Rows from block 5 of a small class-conditioned image flow-matching model, named by matrix and row number. Rows with one number belong to one neuron. Each number is 500 + 50 x the weight over its row's rms, rounded and kept within 0 to 999. All counts start at 0. Numbers have three digits each.
After each neuron's rows are labels from the 100 images, of 14976 (inputs lightly noised), where the neuron reaches its highest value: "place" is the part of the image that holds the peak. Only what is clearly more common there than usual is listed. The data: crops of objects in photos (Visual Genome). In brackets: how many of the 100, against the usual share in percent.
# fc1: MLP up (model.blocks.5.mlp.fc1.weight, 320x160), inputs 80-159
# fc2: MLP down (model.blocks.5.mlp.fc2.weight, 160x320, transposed), outputs 80-159

fc1.192:515489581512570581561468647491481531404449423538501498543576461590538438495444533601452447533540540507501590509494498541542529556522618500487522622453416430500519526557458412553482455484447486525558440570388540511445522477572480484483438422
fc2.192:513521507477494541445603671524431550488385526459493551540462548490559503530449541447512508455529530507475481585507499531528387476479536489523530559489528455430473557427499585502517544499486539486458611571539530468578496550511498488491561517
place: top centre (37 vs 11.1); top right (29 vs 11.1)

fc1.227:473526519517393531460444584480522598505525528545463591577504445487594507462473461510498474550532546517483534355445513515458519536463474579525513461552470554504514582467466482477447486562520441580580554501458574443575527495496530514454503482
fc2.227:513431567509575488531394582484518433499508520542474472616470539455513554451493506525525515443473387532587643453502526486481481487472483532582467483470519529423488445548605502533480571384520501503402543552448505499471536545533445510471447490
place: middle left (28 vs 11.1)

fc1.292:514531518478540486516445512407550484476456539444553426536536518392579459492514567452455428533619588462512496542533521522442528499496520563417479539572503473538521422512447479447446536497453491526542523498432515480576491528548530551496575545
fc2.292:418516552519530441473511524556461441438514479514516451538535422566525560442514492599595593581429535447458489559532427639354551445547475538474530484595555465527520600522544491545489498495390432516464539460490557513545530478472502455560384412
place: top right (31 vs 11.1)

fc1.107:573479458528550528571473539447461530482400541511558454457481438435439468502542510507537464560538495453487485431473472517520466582444428512511564472492432474446536589412463511497556441409601555459472490413477614424425460482412373471522504439
fc2.107:508522501543515461518468552544483533588599447541539511436480548636548526509619487498551453539557515541510472459579535568552417524507440522445509461492483500514487414539596516477431492513418481481545488453528350578440537484529558434431545512
place: middle left (35 vs 11.1)

fc1.255:529444517510525478425497559549549495538446514414561440564511488494410525521543548551398450572591448511536494460526477500513506518518504514531543512477585486495485547469519516587541455486472461406537468548418417471471553470442460478495521504
fc2.255:576480476507500495524459502407524513597468528486565491485549453474405567502424479544468463562436516490453496505408502495494592477473471445625475418494510469463490511396485567482357495517489507519534466473515472593517440517469494446517583527
place: middle left (30 vs 11.1)

fc1.195:500497612444491467521420503544459495459479540511588529511525492554547556513561422514558524539416469463498569480430494503538435478551519560514503496501383609489453477517525567501559494440484561435510502441527549490509603473477526425495477530
fc2.195:483519500549499469497522500486433522448526450500592534469523455503535501438506367569482444479618515545529587476561543513531527463537509535460541450528501426472494482481476465506501433562491478442533503416609481461495480582431484508528564432
place: bottom centre (27 vs 11.1)

fc1.104:551513544420538564591543468527487531533543545530589542537565461614547634510490519520542552488526403510472535507526576433503576475491578487511545507514473497505516491531532472545597464443457443502546473518439496564527460486502471497531498442
fc2.104:513420541471473503522454441560473533470561541472525469497522417522488495472544536445444545537534618500603414485554460552544511507491533469525508448487517551533553519478525675559532549440456498515481474434474473478465553484475455423407509460
place: top left (27 vs 11.1)

fc1.122:552497480459574432452306417524609483443490448471492438410545496503467456484614483538485510529513620544453465549543569480442489475487421446461546539553479490520414512470448560532569528525555512570561493503455538489484599479496425405527544476
fc2.122:529531463384472488536500418430497545463537525482403568485520480504407515666520521537427599502525480542415517526551447459394521427492478450470484594496545525513552469489518454413495512442395483408559405587505528454596528501510565501551481439
place: bottom left (31 vs 11.1)

fc1.185:491458485495426442421546571528569435441517494476558506453615511489484499457524462458495484533498478533457568509468492542498394493457517505570478424518519455449560498568552564588469454490468524405447620471461542473512530501510500510533463400
fc2.185:610530536475480411432497494520420576511512585506460534445433502481553440475532471526508611505552633493451502535574475526496463542481483536495458471458587506440474457472402597461460489555470459482490548471585603474389449489554468553554525460
place: top left (27 vs 11.1)

fc1.66:491468475474420454476496558568512521582586559541519551597573517538414499469427510434452504597505548572516414505512509608478420482490508393480561451537558494571506512504463478522570404523549483547595518557425542618495484576566538570550513494
fc2.66:491485476536510496425570556418461536471520519488572456506473534452379459465506475456487534523505516494507415467523441540446545417544477438454470504484570585490549541539485527499433487457563449538365490582500527360569492466508575473614547500
place: top left (36 vs 11.1)

fc1.282:422468494465473434394452534531544518557514588504483445449554493536585468513460513512507507477543445439517461456516492521504487469430607505521538493473500449460510477667417630466476523426444452542518479501540510466482467576404532473464544485
fc2.282:492550418504480541565534559489465463499565425599486489428536468516496507453504526517587506379466444444512489485446512464510455570531440471546505548445444567452554456535491572509543440550454523551512514475532382529497597558487543486618575521
place: top centre (27 vs 11.1)

fc1.272:401541461500455490490576414463511529464525550557526490519481575504445495471449533491414451510435610496487555512383431518567503525380534497527503450549452453580489587486542532504452548424619505570527479468609530566485474555521503463544448436
fc2.272:557548531490461467503442475499418594443426508414477533495575537533459539479458439397498546410587475454569516471463539500530529494577471476409523478509584526476509462467430499489541430449522557515476418435444476569456508522406585512484487520
place: bottom centre (31 vs 11.1)