config.yaml
arch: "dit"
model: "class-conditioned image flow-matching model"
dataset: "crops of objects in photos (Visual Genome)"
train_examples: 61751
image_size: 48
horizontal_flip: true
conditioning: "class"
objective: "flow_matching"
cond_dim: 192
targets: ["object"]
num_classes: 300
cond_dropout: 0.1
logit_normal_time: true
norm: "layernorm"
hidden_act: "gelu"
mlp_ratio: 2
head_dim: 48
fused_qkv: false
qk_norm: true
inner_norm: false
patch_size: [4, 4]
layers: 10
width: 160
positions: "learned"
optimizer: "soap"
beta2: 0.99
learning_rate: 0.0036
beta1: 0.95
shampoo_beta: 0.99
eps: 1e-08
precondition_frequency: 50
max_precond_dim: 512
one_sided: false
adamw_lr_other_params: 0.0022
gradient_noise: 0.3
max_steps: 17000
batch_size: 128
epochs: 35.2
lr_schedule: "linear"
final_lr_fraction: 0
warmup_steps: 850
weight_decay: 0.04
adamw_weight_decay_other_params: 0.05
Rows from block 6 of a small class-conditioned image flow-matching model, named by matrix and row number. Rows with one number belong to one neuron. Each number is 500 + 25 x the weight over its row's rms, rounded and kept within 0 to 999. All counts start at 0. Numbers have three digits each. After the name is the row's rms in percent of the matrix's.
After each neuron's rows are labels from the 100 images, of 14976 (inputs lightly noised), where the neuron reaches its highest value: "place" is the part of the image that holds the peak. Only what is clearly more common there than usual is listed. The data: crops of objects in photos (Visual Genome).
# fc1: MLP up (model.blocks.6.mlp.fc1.weight, 320x160), inputs 80-159
# fc2: MLP down (model.blocks.6.mlp.fc2.weight, 160x320, transposed), outputs 80-159

fc1.313 109:515528466502516514493501518479502520521540475479483512537532490480503503489491503512496511492514500533571465525527461472512521545508523513558491490473472510481452499463491486470539456464519549495542455465494496509523502484485486513521526479
fc2.313 095:498523510473533535463484492503473465501464493474497527521512484454528519483470462473481527526504514503535528486499486506513479523472497518503474490491500531504474511454483495528509461491509529499485532560516543459545459534487471470493480490
place: middle left

fc1.114 098:510509531492512528507489531543561517480512510545450490539533497537470445512517488524489497504485518459476515523504504520452519482508478461512574536491513496490440544492485504543527459508481541517459467539478521514464476515504533512494496492
fc2.114 108:509490521483546545473502485513489517490519461509510498512537505524472489502501547494489478480481514484474476506516530505516534506532511530508476499515522506485472466477462500565543489505509504445496506443536475512541497521475495495507530534
place: top centre

fc1.253 105:473517537530457518517525480486483501525535516516519494484490517441515517502539493508486482539511518518498486491467531523455483483491481518468503507482558519501502484516486445498481435556484497511481443435506487508507569532490498475529467499
fc2.253 098:528473495514496481508480489534497536532451465507511462488547526456508534546467521489481500502508510516500480506496474462507481544475484518529492502476465524509479512516477502521483488486546489485496482476479530483481505493493487456485496502
place: top left

fc1.148 096:527507471481509459530509487494481532458432484495510469457481508533459498528501501471501490514514488529497490465499487506431479522474526462513500463484512510508496490531501524516495494575494499509514481464487515520474483472501485508500429475
fc2.148 098:492525560497510493483501492505481533496498502470525484471495496497481518473473478483525524538491484489492524497491482520476553528491505501502484503486502513532486478502472511501546510478503437520515502510521535482526456478485530503554564470
place: bottom centre

fc1.18 100:484469521496569515482539532512524544513498526493508509558474510473520517502473554534467483500514500512516518476476508518524564526482518510530468507492541485496503515476464492528512532515493482491482512514500512472484490480531488505505513493
fc2.18 100:482491467504498492514514488495564540473456557508505494481516512499526531482552465507530461535532512515492469497508451505508476541542521475500495503519428499506489448481511452482514504508493495534479477472511482543521483471480467510525502480
place: centre

fc1.90 105:486509514486519489477474497516481503551518454496498462499485510458484486498529517489490488540491496504480513478535492445495480469488481483503507500457521484469550511537494470473532460527479485485483514508530503488483517507559496502543503470
fc2.90 093:500505510505478470547523483467488495502528493468514508476496501470518505501495523457503547517513500544470485513478490502511477533519499499535469489483506459491490568505467530504451539505522477523481535532441529556500513516506470520511517534
place: top centre

fc1.72 106:488496495493496523551511506539491539528503519506510508497492465506452465518483527480493502471465506474534531558461530513550525532524495536468516484506511479500471469503490507509488545488465502523506503499479521505481502491462524513503510512
fc2.72 112:494468499494519496499504538486483502510522468471500445455521541445485498510502513468508500531494487501525534506533522512552543492497496493472518504517487473487525461481516535472501490509502558496516528532544524553518529483521498489529512483
place: middle right

fc1.55 099:493545481472521505505455453537519520473511500518520541537447475532477475500523502481482459491476498530526531510491498500516493466484495521513495519542532566496473549519494482537488511489476514479486509487504533508451557485478500477510496482
fc2.55 103:546504515488488472485508496527489512521517495531511493492541514514516525510510435527495514513484476565485510467494477540484465472544484488513532433552463522520482495521489558461497520538496524528488498525505449473527471519493499540516501469
place: middle right

fc1.239 097:497527503500498517537506477532527521503490499506490543501477541454454538500501483575452477505550561531522490519485505498491553509530511492515485475514476505479497512492509489449454473493455504488492505474518533482476519506481505532538484533
fc2.239 100:542495480509469520549507479505476526513507507515491490469518484495493538521536500499483547515524500541524512534498475474467522494486509524535543487457448498482516502536490500512514447504511481554504509503501479498497493505494507461464458542
place: top centre

fc1.280 098:449527553485516497509474527504516478512521480475504479513503499486475452524466509518513508511552525538440454519466482504504482468524489496479513498499480502527508488467508452477510469502505519478508476477514487485476468483482502498501484500
fc2.280 099:514486520501526445524503521493482464539529535513523480525470515497498512546479559466511545508561491502513494458535451500473525514465462503504544479493518465529486508508483482491515519486483517482501476469521532550477534499483501488472437471
place: bottom right

fc1.307 102:515507509491473503534490511487525479505537476491511557482479505559483531490475508518514524512502466528515502521461461488489510447476494503485497511520499487460510508489456529511514496491471434520489515490513513467531563485514510483480524469
fc2.307 104:503519510492498508518535483480495499536481457495457504461530464521506540429518499472494514487509496555486501510446474519533488496541541512504463454479457463509486500575499535488490492519524538500515472491505498492551499540461480513542523494
place: bottom centre

fc1.250 085:481494489477523510491479518492502509507536469508466549492527523508497474511506503502495504497458523499459478497503540506528491493488536478461533483440464506485493495504497475517470520483495475491452505500488490527523496470511491514472464555
fc2.250 104:541496535485520498483458489522462450498483482426477500525460532492494470529519472520474520494464500504483497503513481539509499496486520491514496547506515485509480523515515487510451503491524429508462466461507498491489515536522500507491521511
place: top left

fc1.265 108:514467508512500463470502482445484512512509479490527511489516466483512464503493452521530507521504452497511492481521468465525470529526501468483493516502458507500521512468495504521504502482488489469526510562468494523499496494481456506490520510
fc2.265 110:475510546540507449519516483450494519475461483505503493528517483483455488501491489503511551515525459515475486498487502514475486520498506479481537502492475491498482498543559521539424455484505520495506479525509498479456519493536493515532458495
place: bottom left

fc1.175 097:540497511473514521517497496563508493455461522495504462550489499447493462516489515526498490514446492483497514485542502505491535533520497520557485523508514492483524492533492523523464540501464508470490528578473498465496511487525464540520512490
fc2.175 098:460524498491463498510500563469539479497488537462521512494518490531512462533521503511510490494452515513498488492531504478535498482474506499519518486485512515504488528539551456495490490524465487517494509491510471464516476502462510558537449535
place: centre

fc1.263 098:491521533511503509531491497504528518512481519491457529513493506571533468476470509498476519519467517490503508501433558517524502517513461463522486521544531466478515501480486492510517460478538506500472521515452538517486465539498483498514492490
fc2.263 096:493498483534518548453472521518518486532462545490489488459488491497479457520521454513462516538504510502515528487526513510497483465505474463522506491443496485464509475522502485521500505528531508494473502508510512510456549513488496523511475491
place: centre

fc1.259 094:514497493537522471505492484488508517487483512478461517533451554496531481519467481465521491496469501490493494524430522539547500498461521501498497539471458469518493484536487535463477513510474507511474499492497495466499503488497514522481502503
fc2.259 101:500497537503482503530499547503538547505540492532493502489477512499512472529519501473491435441531516461464521505470473434480490492477466460472496468478535509510488508479519482517519534518470492499481499510528503498509514504466524495500464489
place: bottom right

fc1.289 098:533498464507486489542468524519516462514494535472508481505489512559554487505511492514539546508499509497472510487584517482490479487507511497468517506479491511512518459554514496503501535489461527466510504519542474496494511471469540505510535501
fc2.289 096:487488531521506531517473502525494461459496525504506485437506508478509505500484477557524507465523450450450510466496502491531539520496502541505558512503527513467499525497518475515473529498517506516506474496458476473528495505506470547449514510
place: top left

fc1.189 096:526490506464488495480468518507520484492460460509522524499469507501484482504509530515527505513524498488538482466558537507486513510504506460497547477517506475474496531465507457482536501522496506512477499541507482506473475503526452455473509518
fc2.189 093:513530530466496503515495509480517529524543507533486510531489547483520500500473554485448490487501465494520488507506505493543475486510473516491544467508480472470503490534466514460522504492507519511488493469498477461452498518522485472497548514
place: middle left

fc1.312 093:482548496526503521521481473470499540485447517459501504503491510507493537458508571534551482518521426498516515463480475473490526497497530512475470484519528477502496504432504499496516522486454466473513479513514471472456509492495449520497532495
fc2.312 114:469477533520500507505523535522500487471496435478490527513515493481529525471544500517503497500471469467538506462455514531508485475488516499500500473484483483524538480486489552480492453498496503482495442472469498470449474515555553540466453516
place: bottom right

fc1.142 096:459486525528494476510494512515468536484496426508528514477478518480464521515477469512497502478516518495528473490491523503532538450508483549495463527496488522499509517481485487490469501459482498516472507488524534502476494530482471490533497484
fc2.142 099:534509532495547506488500547530492512481521470520485460510538504486501473491496543477528463463511505482504487499521482492480502530454519512507491465488484502508498531468546506543516517545515497500525530518503489504457487464511539542489503480
place: bottom right

fc1.179 100:503500494478489537492563541488514500494491541495457537500509465484537487501494509475459471514530508468538471493529523501520442484506463495543510489501479511524509524534514502523498476510500486478486448461488506504446461478504494479485465517
fc2.179 092:559525509505496468489491495497530487508505525557503454486476535512506465493509542501475488531526558452498441528522497517511463545524452489520517498546533501526536504502498498469499506507532523530510517511502515495503473549513518501468516491
place: top centre

fc1.201 095:507495501472530515555511500501482529485511498476508527511460514519504495529468490508469481513556521465542507480472482527539464532487461537478494438523515542463518468530491484522460507480506467502496489487492505478501489518497477471480474491
fc2.201 104:492482500510479506502482521489511522498489476505489514478486470518520488541476491459501509486540541540494485486531554490507528511488524522505492488513485558511506511527532484489495508512528498500486494474482477468505499452528492508491520483
place: bottom centre

fc1.119 107:477481503479498471459518501526481499539496503480496553518521487528481494520540525497542510542500488471521536494467508509460517538484490526552542509490501526467471495492467446452534491481535492504481500502470496517484532493503507501502502526
fc2.119 102:506538491489508496519492473511503514492486471487501466506420474494485487502542518467510539550508540479480521490484547486489532506479502514487486516537497517563520492485494528500502487481514519525497549510492511474509480523471533502442461542
place: centre

fc1.235 097:472469488467512548569509500503558494526496524533520505527474467513475541522504498523503511470460497523553525545500491506496523521502526482534509455513534492480503501521500480497488446484499503526478470474494520538484492493486485484497514513
fc2.235 105:517470477467478505484440527509513478535498480455487488522479486477526527498514484498490539502487512503492495493446522503504570469463533486488451497487509491496514489465496501537483469467503510483499497523455481493561514489480531515517530474
place: top centre

fc1.163 104:502513497478474452501529507517522500519482552474521509520501494500556510472467484499526501529471494469482454431486501481499472518462522493527487467470456488502478496500475502532493480508526468450528503466495480497585537487515477481475497504
fc2.163 107:519495538490505497528479489497488490465515528501542509488503521493519486478491522483490505555504453511506484437540548528510531539526551501485473445533453500480498489496518500487472510496513509494543471469522486505501498519490514534511479526
place: bottom centre