Weights of a small class-conditioned image flow-matching model.
Model: 3.97M parameters, arch dit, activation gelu, patch size [4, 4], layers 10.
Data: trained on crops of objects in photos (Visual Genome), 61751 training examples, 35.2 epochs.
Rows from block 4 of a small class-conditioned image flow-matching model, named by matrix and row number. Rows with one number belong to one neuron. Each number is 200 + 40 x the weight over its row's rms, rounded and kept within 0 to 999. All counts start at 0.
Before each neuron's rows are labels from the 100 images, of 14976 (inputs lightly noised), where the neuron reaches its highest value: "patch colour" is the nearest of a few named colours to the mean colour under the peak. Only what is clearly more common there than usual is listed. The data: crops of objects in photos (Visual Genome).
# fc1: MLP up (model.blocks.4.mlp.fc1.weight, 320x160), inputs 108-159
# fc2: MLP down (model.blocks.4.mlp.fc2.weight, 160x320, transposed), outputs 108-159

patch colour: green
fc1.94,199,209,195,219,208,268,125,278,234,174,165,219,206,188,201,193,182,205,161,205,252,131,170,210,233,205,164,184,163,227,181,108,201,212,222,155,225,211,191,202,171,211,219,131,255,162,190,243,232,227,302,150
fc2.94,184,148,218,201,178,148,134,224,282,220,236,249,207,196,240,182,210,219,228,215,203,146,205,208,138,223,175,203,185,151,200,182,136,201,292,206,214,202,190,200,115,157,158,249,174,294,170,248,165,244,234,144

patch colour: yellow; orange
fc1.316,277,201,215,203,255,190,218,220,212,127,247,215,196,259,138,166,236,185,131,185,200,310,178,202,185,156,178,157,238,190,160,168,184,128,200,202,103,149,245,151,248,253,136,98,231,271,123,202,180,215,223,205
fc2.316,139,181,192,205,128,175,184,179,190,153,173,245,229,213,190,143,120,154,247,202,217,242,203,189,217,215,195,253,200,210,205,141,252,197,177,188,222,198,284,154,251,183,189,227,173,161,181,192,212,234,175,221

patch colour: cyan
fc1.77,166,206,212,189,188,236,207,265,113,158,200,156,188,184,201,264,213,204,240,162,234,187,236,172,212,232,192,168,222,167,137,190,153,197,275,190,192,165,241,133,249,246,135,204,225,186,163,123,299,156,119,211
fc2.77,152,249,184,196,193,144,188,246,144,177,171,273,264,229,238,187,138,201,223,212,211,186,170,139,200,266,192,220,183,153,203,228,226,242,181,301,182,177,202,182,179,209,255,256,266,235,191,239,257,228,175,207

patch colour: yellow
fc1.176,255,157,242,158,243,228,161,249,211,247,175,249,189,194,166,219,152,167,250,178,164,204,249,194,232,189,163,191,195,266,180,239,221,159,223,211,162,259,124,199,233,123,226,223,178,175,235,172,254,222,245,195
fc2.176,204,177,178,195,192,189,274,219,206,136,218,136,173,193,227,198,223,210,212,170,164,213,239,239,228,255,185,176,205,236,184,186,227,127,184,266,221,198,238,271,250,201,155,184,253,188,214,264,239,177,133,222

patch colour: brown
fc1.292,170,154,187,201,219,212,196,183,161,197,227,196,199,201,194,220,176,228,208,191,179,181,168,168,231,204,210,208,260,170,187,373,153,181,197,258,203,172,202,189,200,161,230,160,156,170,218,272,174,189,171,167
fc2.292,197,280,225,163,241,154,132,243,277,143,186,187,138,199,172,182,168,218,214,151,172,207,253,130,262,165,268,192,134,193,174,166,209,160,167,153,243,232,227,255,168,176,231,227,185,248,246,194,254,229,248,200

patch colour: cyan; blue
fc1.232,141,231,266,168,179,257,144,165,211,192,230,216,202,176,206,197,174,152,214,122,226,150,137,156,173,222,265,292,156,182,264,102,211,211,242,187,210,170,191,155,151,234,193,215,172,173,189,241,227,193,204,245
fc2.232,208,200,155,127,189,148,158,134,272,230,227,203,183,153,108,126,182,196,193,180,213,252,189,185,180,163,122,190,215,246,146,221,181,241,163,157,189,228,208,198,241,169,118,280,214,200,145,227,164,188,234,142

patch colour: red
fc1.252,207,231,296,214,192,141,225,184,196,220,179,173,198,197,132,189,243,228,266,226,218,360,205,207,223,226,148,284,195,189,211,297,175,201,227,170,201,157,144,179,187,198,250,234,222,247,254,159,261,193,178,215
fc2.252,227,147,248,216,177,199,189,223,220,204,195,190,225,173,251,195,167,271,163,181,246,0,140,235,245,220,245,179,146,225,165,162,174,213,182,218,185,165,187,211,222,217,210,183,233,226,153,228,192,260,189,200

patch colour: cyan
fc1.95,196,226,204,288,208,289,212,248,236,174,242,238,128,263,184,203,149,176,195,244,226,175,195,141,259,208,135,224,230,148,185,174,237,213,228,246,178,203,224,330,278,200,170,194,250,263,190,254,153,263,187,183
fc2.95,218,235,182,221,204,111,199,140,245,261,181,227,253,198,200,242,240,133,221,142,163,195,159,200,194,188,233,212,202,214,162,222,205,184,236,186,154,153,194,225,206,195,124,127,196,142,229,138,285,195,213,214

patch colour: grey
fc1.111,225,195,181,276,227,197,150,201,234,200,165,165,286,211,248,233,291,252,208,156,152,141,152,180,201,287,222,224,244,132,205,178,273,92,175,207,153,264,172,224,245,279,223,156,255,221,155,175,274,192,119,170
fc2.111,229,166,213,278,93,190,173,179,180,202,197,212,198,251,212,152,204,245,179,252,230,276,213,203,178,175,169,180,124,149,261,190,150,158,196,168,237,223,216,191,193,206,203,302,236,223,209,176,163,220,230,179

patch colour: red
fc1.43,218,252,221,191,143,234,210,196,121,226,216,240,205,173,246,204,128,140,186,226,175,213,236,192,198,245,172,168,205,222,170,207,182,212,198,219,188,203,251,168,189,187,213,146,205,196,198,167,141,240,192,210
fc2.43,194,172,266,177,229,187,241,259,158,185,201,216,254,80,243,176,196,244,166,224,242,235,265,218,182,254,188,286,222,179,202,186,163,268,230,190,169,184,130,225,242,152,161,265,236,159,264,167,175,196,240,189

patch colour: yellow
fc1.8,178,194,266,250,226,165,263,240,239,239,200,197,283,163,188,197,144,144,254,169,207,246,184,208,184,249,205,187,267,153,162,123,226,109,196,193,243,263,210,196,228,251,249,270,161,220,192,151,247,232,221,240
fc2.8,121,184,210,155,207,162,217,233,143,183,152,250,199,301,238,182,215,185,192,187,226,168,161,226,182,183,220,240,232,180,245,140,189,157,291,220,292,196,195,190,204,216,167,203,205,178,218,200,145,223,177,186

patch colour: cyan
fc1.73,195,205,221,221,214,172,245,231,193,211,230,266,167,159,195,171,169,157,262,184,247,179,218,205,225,233,209,203,158,206,200,145,172,178,166,183,217,205,228,222,172,127,261,266,195,140,201,192,116,189,165,195
fc2.73,239,99,194,194,127,200,232,223,263,179,204,290,226,214,203,198,216,179,205,253,214,197,206,200,236,226,253,193,189,193,205,247,165,161,213,155,252,168,191,154,218,164,228,247,217,213,175,223,184,209,207,196

patch colour: yellow; orange
fc1.89,299,126,207,276,226,156,158,163,205,237,218,210,226,275,204,207,178,216,163,161,142,257,195,181,179,163,252,206,230,230,201,229,154,310,214,195,255,143,218,210,272,211,260,180,188,239,222,192,211,176,142,207
fc2.89,240,251,119,250,262,231,160,254,177,212,184,231,232,230,179,252,214,176,193,174,212,214,176,175,163,227,137,180,174,213,194,130,218,249,186,210,200,230,199,295,211,229,158,167,100,168,180,236,180,269,264,228

patch colour: grey
fc1.120,186,211,181,198,241,141,183,298,184,174,244,140,227,241,206,206,214,230,250,250,167,195,178,153,227,149,167,258,275,250,193,213,214,185,196,280,191,203,164,187,171,236,115,205,232,246,210,181,127,117,213,172
fc2.120,213,223,192,114,184,224,185,219,190,194,185,255,224,241,250,193,204,213,252,204,204,185,181,181,172,193,217,159,172,200,233,207,267,242,141,288,239,207,116,186,135,99,207,274,172,172,237,194,157,208,213,168

patch colour: cyan; blue
fc1.49,222,98,191,208,186,139,249,199,239,180,175,167,235,232,187,224,222,223,158,86,208,139,219,158,221,168,229,237,256,274,216,230,142,192,229,191,150,222,225,231,257,166,191,169,219,128,227,282,197,201,271,239
fc2.49,229,170,259,211,211,214,226,184,160,192,211,168,222,176,218,204,233,234,214,136,189,235,176,229,225,231,207,190,178,226,170,214,177,262,174,296,203,165,174,286,138,273,221,227,167,263,192,205,184,206,216,217

patch colour: red; orange
fc1.304,263,225,219,183,239,197,216,266,139,240,207,188,183,262,209,201,156,262,262,180,182,318,232,205,191,184,147,243,184,236,218,196,185,164,199,207,247,255,305,212,231,224,228,219,189,192,254,200,110,205,189,219
fc2.304,162,166,110,244,241,178,231,193,189,181,192,216,172,143,234,210,215,153,197,240,157,205,196,185,240,225,190,163,188,159,155,202,171,207,174,239,139,196,146,201,209,244,195,249,173,241,246,162,288,215,180,223

patch colour: yellow
fc1.248,227,163,249,257,101,227,158,247,181,241,184,196,194,220,183,233,217,198,213,259,194,187,258,212,275,218,205,192,204,185,198,192,185,121,195,269,146,214,184,220,173,112,189,138,217,315,196,207,173,208,179,184
fc2.248,147,242,256,214,232,186,189,232,272,213,202,134,251,177,219,134,242,299,189,169,262,194,193,249,175,253,163,192,224,198,230,235,156,202,180,208,172,221,216,215,258,147,152,233,261,108,198,135,240,256,161,151

patch colour: blue
fc1.241,165,242,156,177,138,220,184,184,191,214,155,244,163,190,211,250,262,218,150,233,201,169,193,230,226,225,249,181,178,234,209,161,257,248,242,165,220,116,198,248,227,190,109,185,208,177,186,164,218,207,201,176
fc2.241,268,165,138,152,229,232,193,237,139,229,239,175,181,163,167,188,262,231,199,224,310,263,176,231,178,219,230,219,251,209,157,214,254,175,177,268,150,185,249,163,173,212,188,181,207,246,178,181,148,163,207,216

patch colour: yellow
fc1.59,235,177,228,168,253,264,252,153,254,202,130,132,221,294,163,209,154,166,177,222,181,205,217,189,206,243,242,301,238,147,285,165,149,184,120,193,203,235,152,239,169,187,154,207,197,136,200,168,182,179,222,172
fc2.59,269,233,201,189,275,245,256,237,160,279,231,183,233,172,125,179,210,232,174,166,172,194,228,197,293,207,166,136,206,252,298,217,140,233,207,182,141,198,115,215,213,291,202,185,159,221,144,211,187,200,184,178

patch colour: blue; cyan
fc1.83,178,142,256,230,243,211,158,198,236,178,208,234,174,222,202,297,213,210,244,220,213,149,175,224,154,233,207,215,90,203,163,212,282,143,192,153,142,189,175,215,178,166,200,209,222,111,189,175,149,147,174,216
fc2.83,224,244,185,206,172,175,171,210,236,270,186,231,234,199,194,179,196,191,174,261,240,255,168,209,142,178,143,215,168,175,158,232,312,238,204,127,226,180,281,172,243,150,110,188,175,222,204,233,213,201,212,179

patch colour: grey
fc1.0,171,206,208,225,141,246,167,100,272,120,229,199,145,218,234,232,140,191,291,208,169,197,232,218,197,216,213,152,211,181,244,151,228,168,175,214,242,300,158,165,186,211,206,155,199,197,207,172,173,171,189,253
fc2.0,225,150,161,256,204,171,169,127,203,153,174,221,229,216,134,196,248,198,180,190,206,215,169,183,212,168,259,155,215,147,245,208,219,193,116,219,214,170,293,319,217,223,256,200,166,235,217,160,179,246,238,257

patch colour: red
fc1.113,194,255,237,243,191,142,149,248,263,201,158,131,228,220,154,174,204,193,204,213,219,340,221,198,207,175,211,237,166,196,179,188,214,192,156,211,196,166,216,179,179,221,154,171,215,232,225,197,263,212,239,305
fc2.113,143,185,201,196,206,206,223,183,230,166,216,275,170,251,236,208,117,107,208,190,181,418,193,237,197,95,140,201,218,222,197,195,248,206,199,207,208,179,259,230,222,212,205,226,143,202,291,222,138,186,201,180

patch colour: grey
fc1.86,282,237,158,179,210,242,173,208,214,208,176,153,268,219,160,205,185,183,184,148,177,193,194,168,175,181,167,194,183,229,270,179,212,308,223,203,175,197,253,205,66,179,229,234,187,166,265,177,212,145,249,198
fc2.86,184,237,148,247,202,189,215,128,215,183,212,183,264,207,252,230,196,265,209,292,263,128,227,159,196,215,224,214,83,111,259,167,221,200,204,212,193,205,203,225,233,252,253,153,205,222,280,240,111,140,222,268

patch colour: grey
fc1.302,240,239,215,159,271,147,217,231,272,148,202,246,214,178,225,116,162,221,228,186,208,233,128,205,179,208,223,199,201,218,176,202,195,194,252,163,230,125,125,170,203,206,150,161,218,276,249,157,224,192,214,173
fc2.302,210,191,198,191,196,207,245,221,232,189,214,207,201,251,217,141,230,208,146,221,105,153,224,197,230,249,179,197,165,207,46,198,284,221,226,229,212,208,194,184,261,186,242,210,216,178,197,170,189,167,185,234

patch colour: cyan
fc1.107,163,187,240,249,140,222,172,132,152,196,285,168,183,221,153,218,215,229,196,183,191,167,162,181,200,257,196,188,131,240,195,206,180,195,185,146,207,208,207,252,212,244,235,249,248,269,222,211,260,219,217,185
fc2.107,188,246,177,263,208,178,173,231,244,227,138,235,226,240,248,197,213,223,138,240,192,238,180,192,187,250,141,154,166,203,199,164,186,142,207,195,204,170,161,196,248,192,194,194,211,154,207,261,221,288,282,194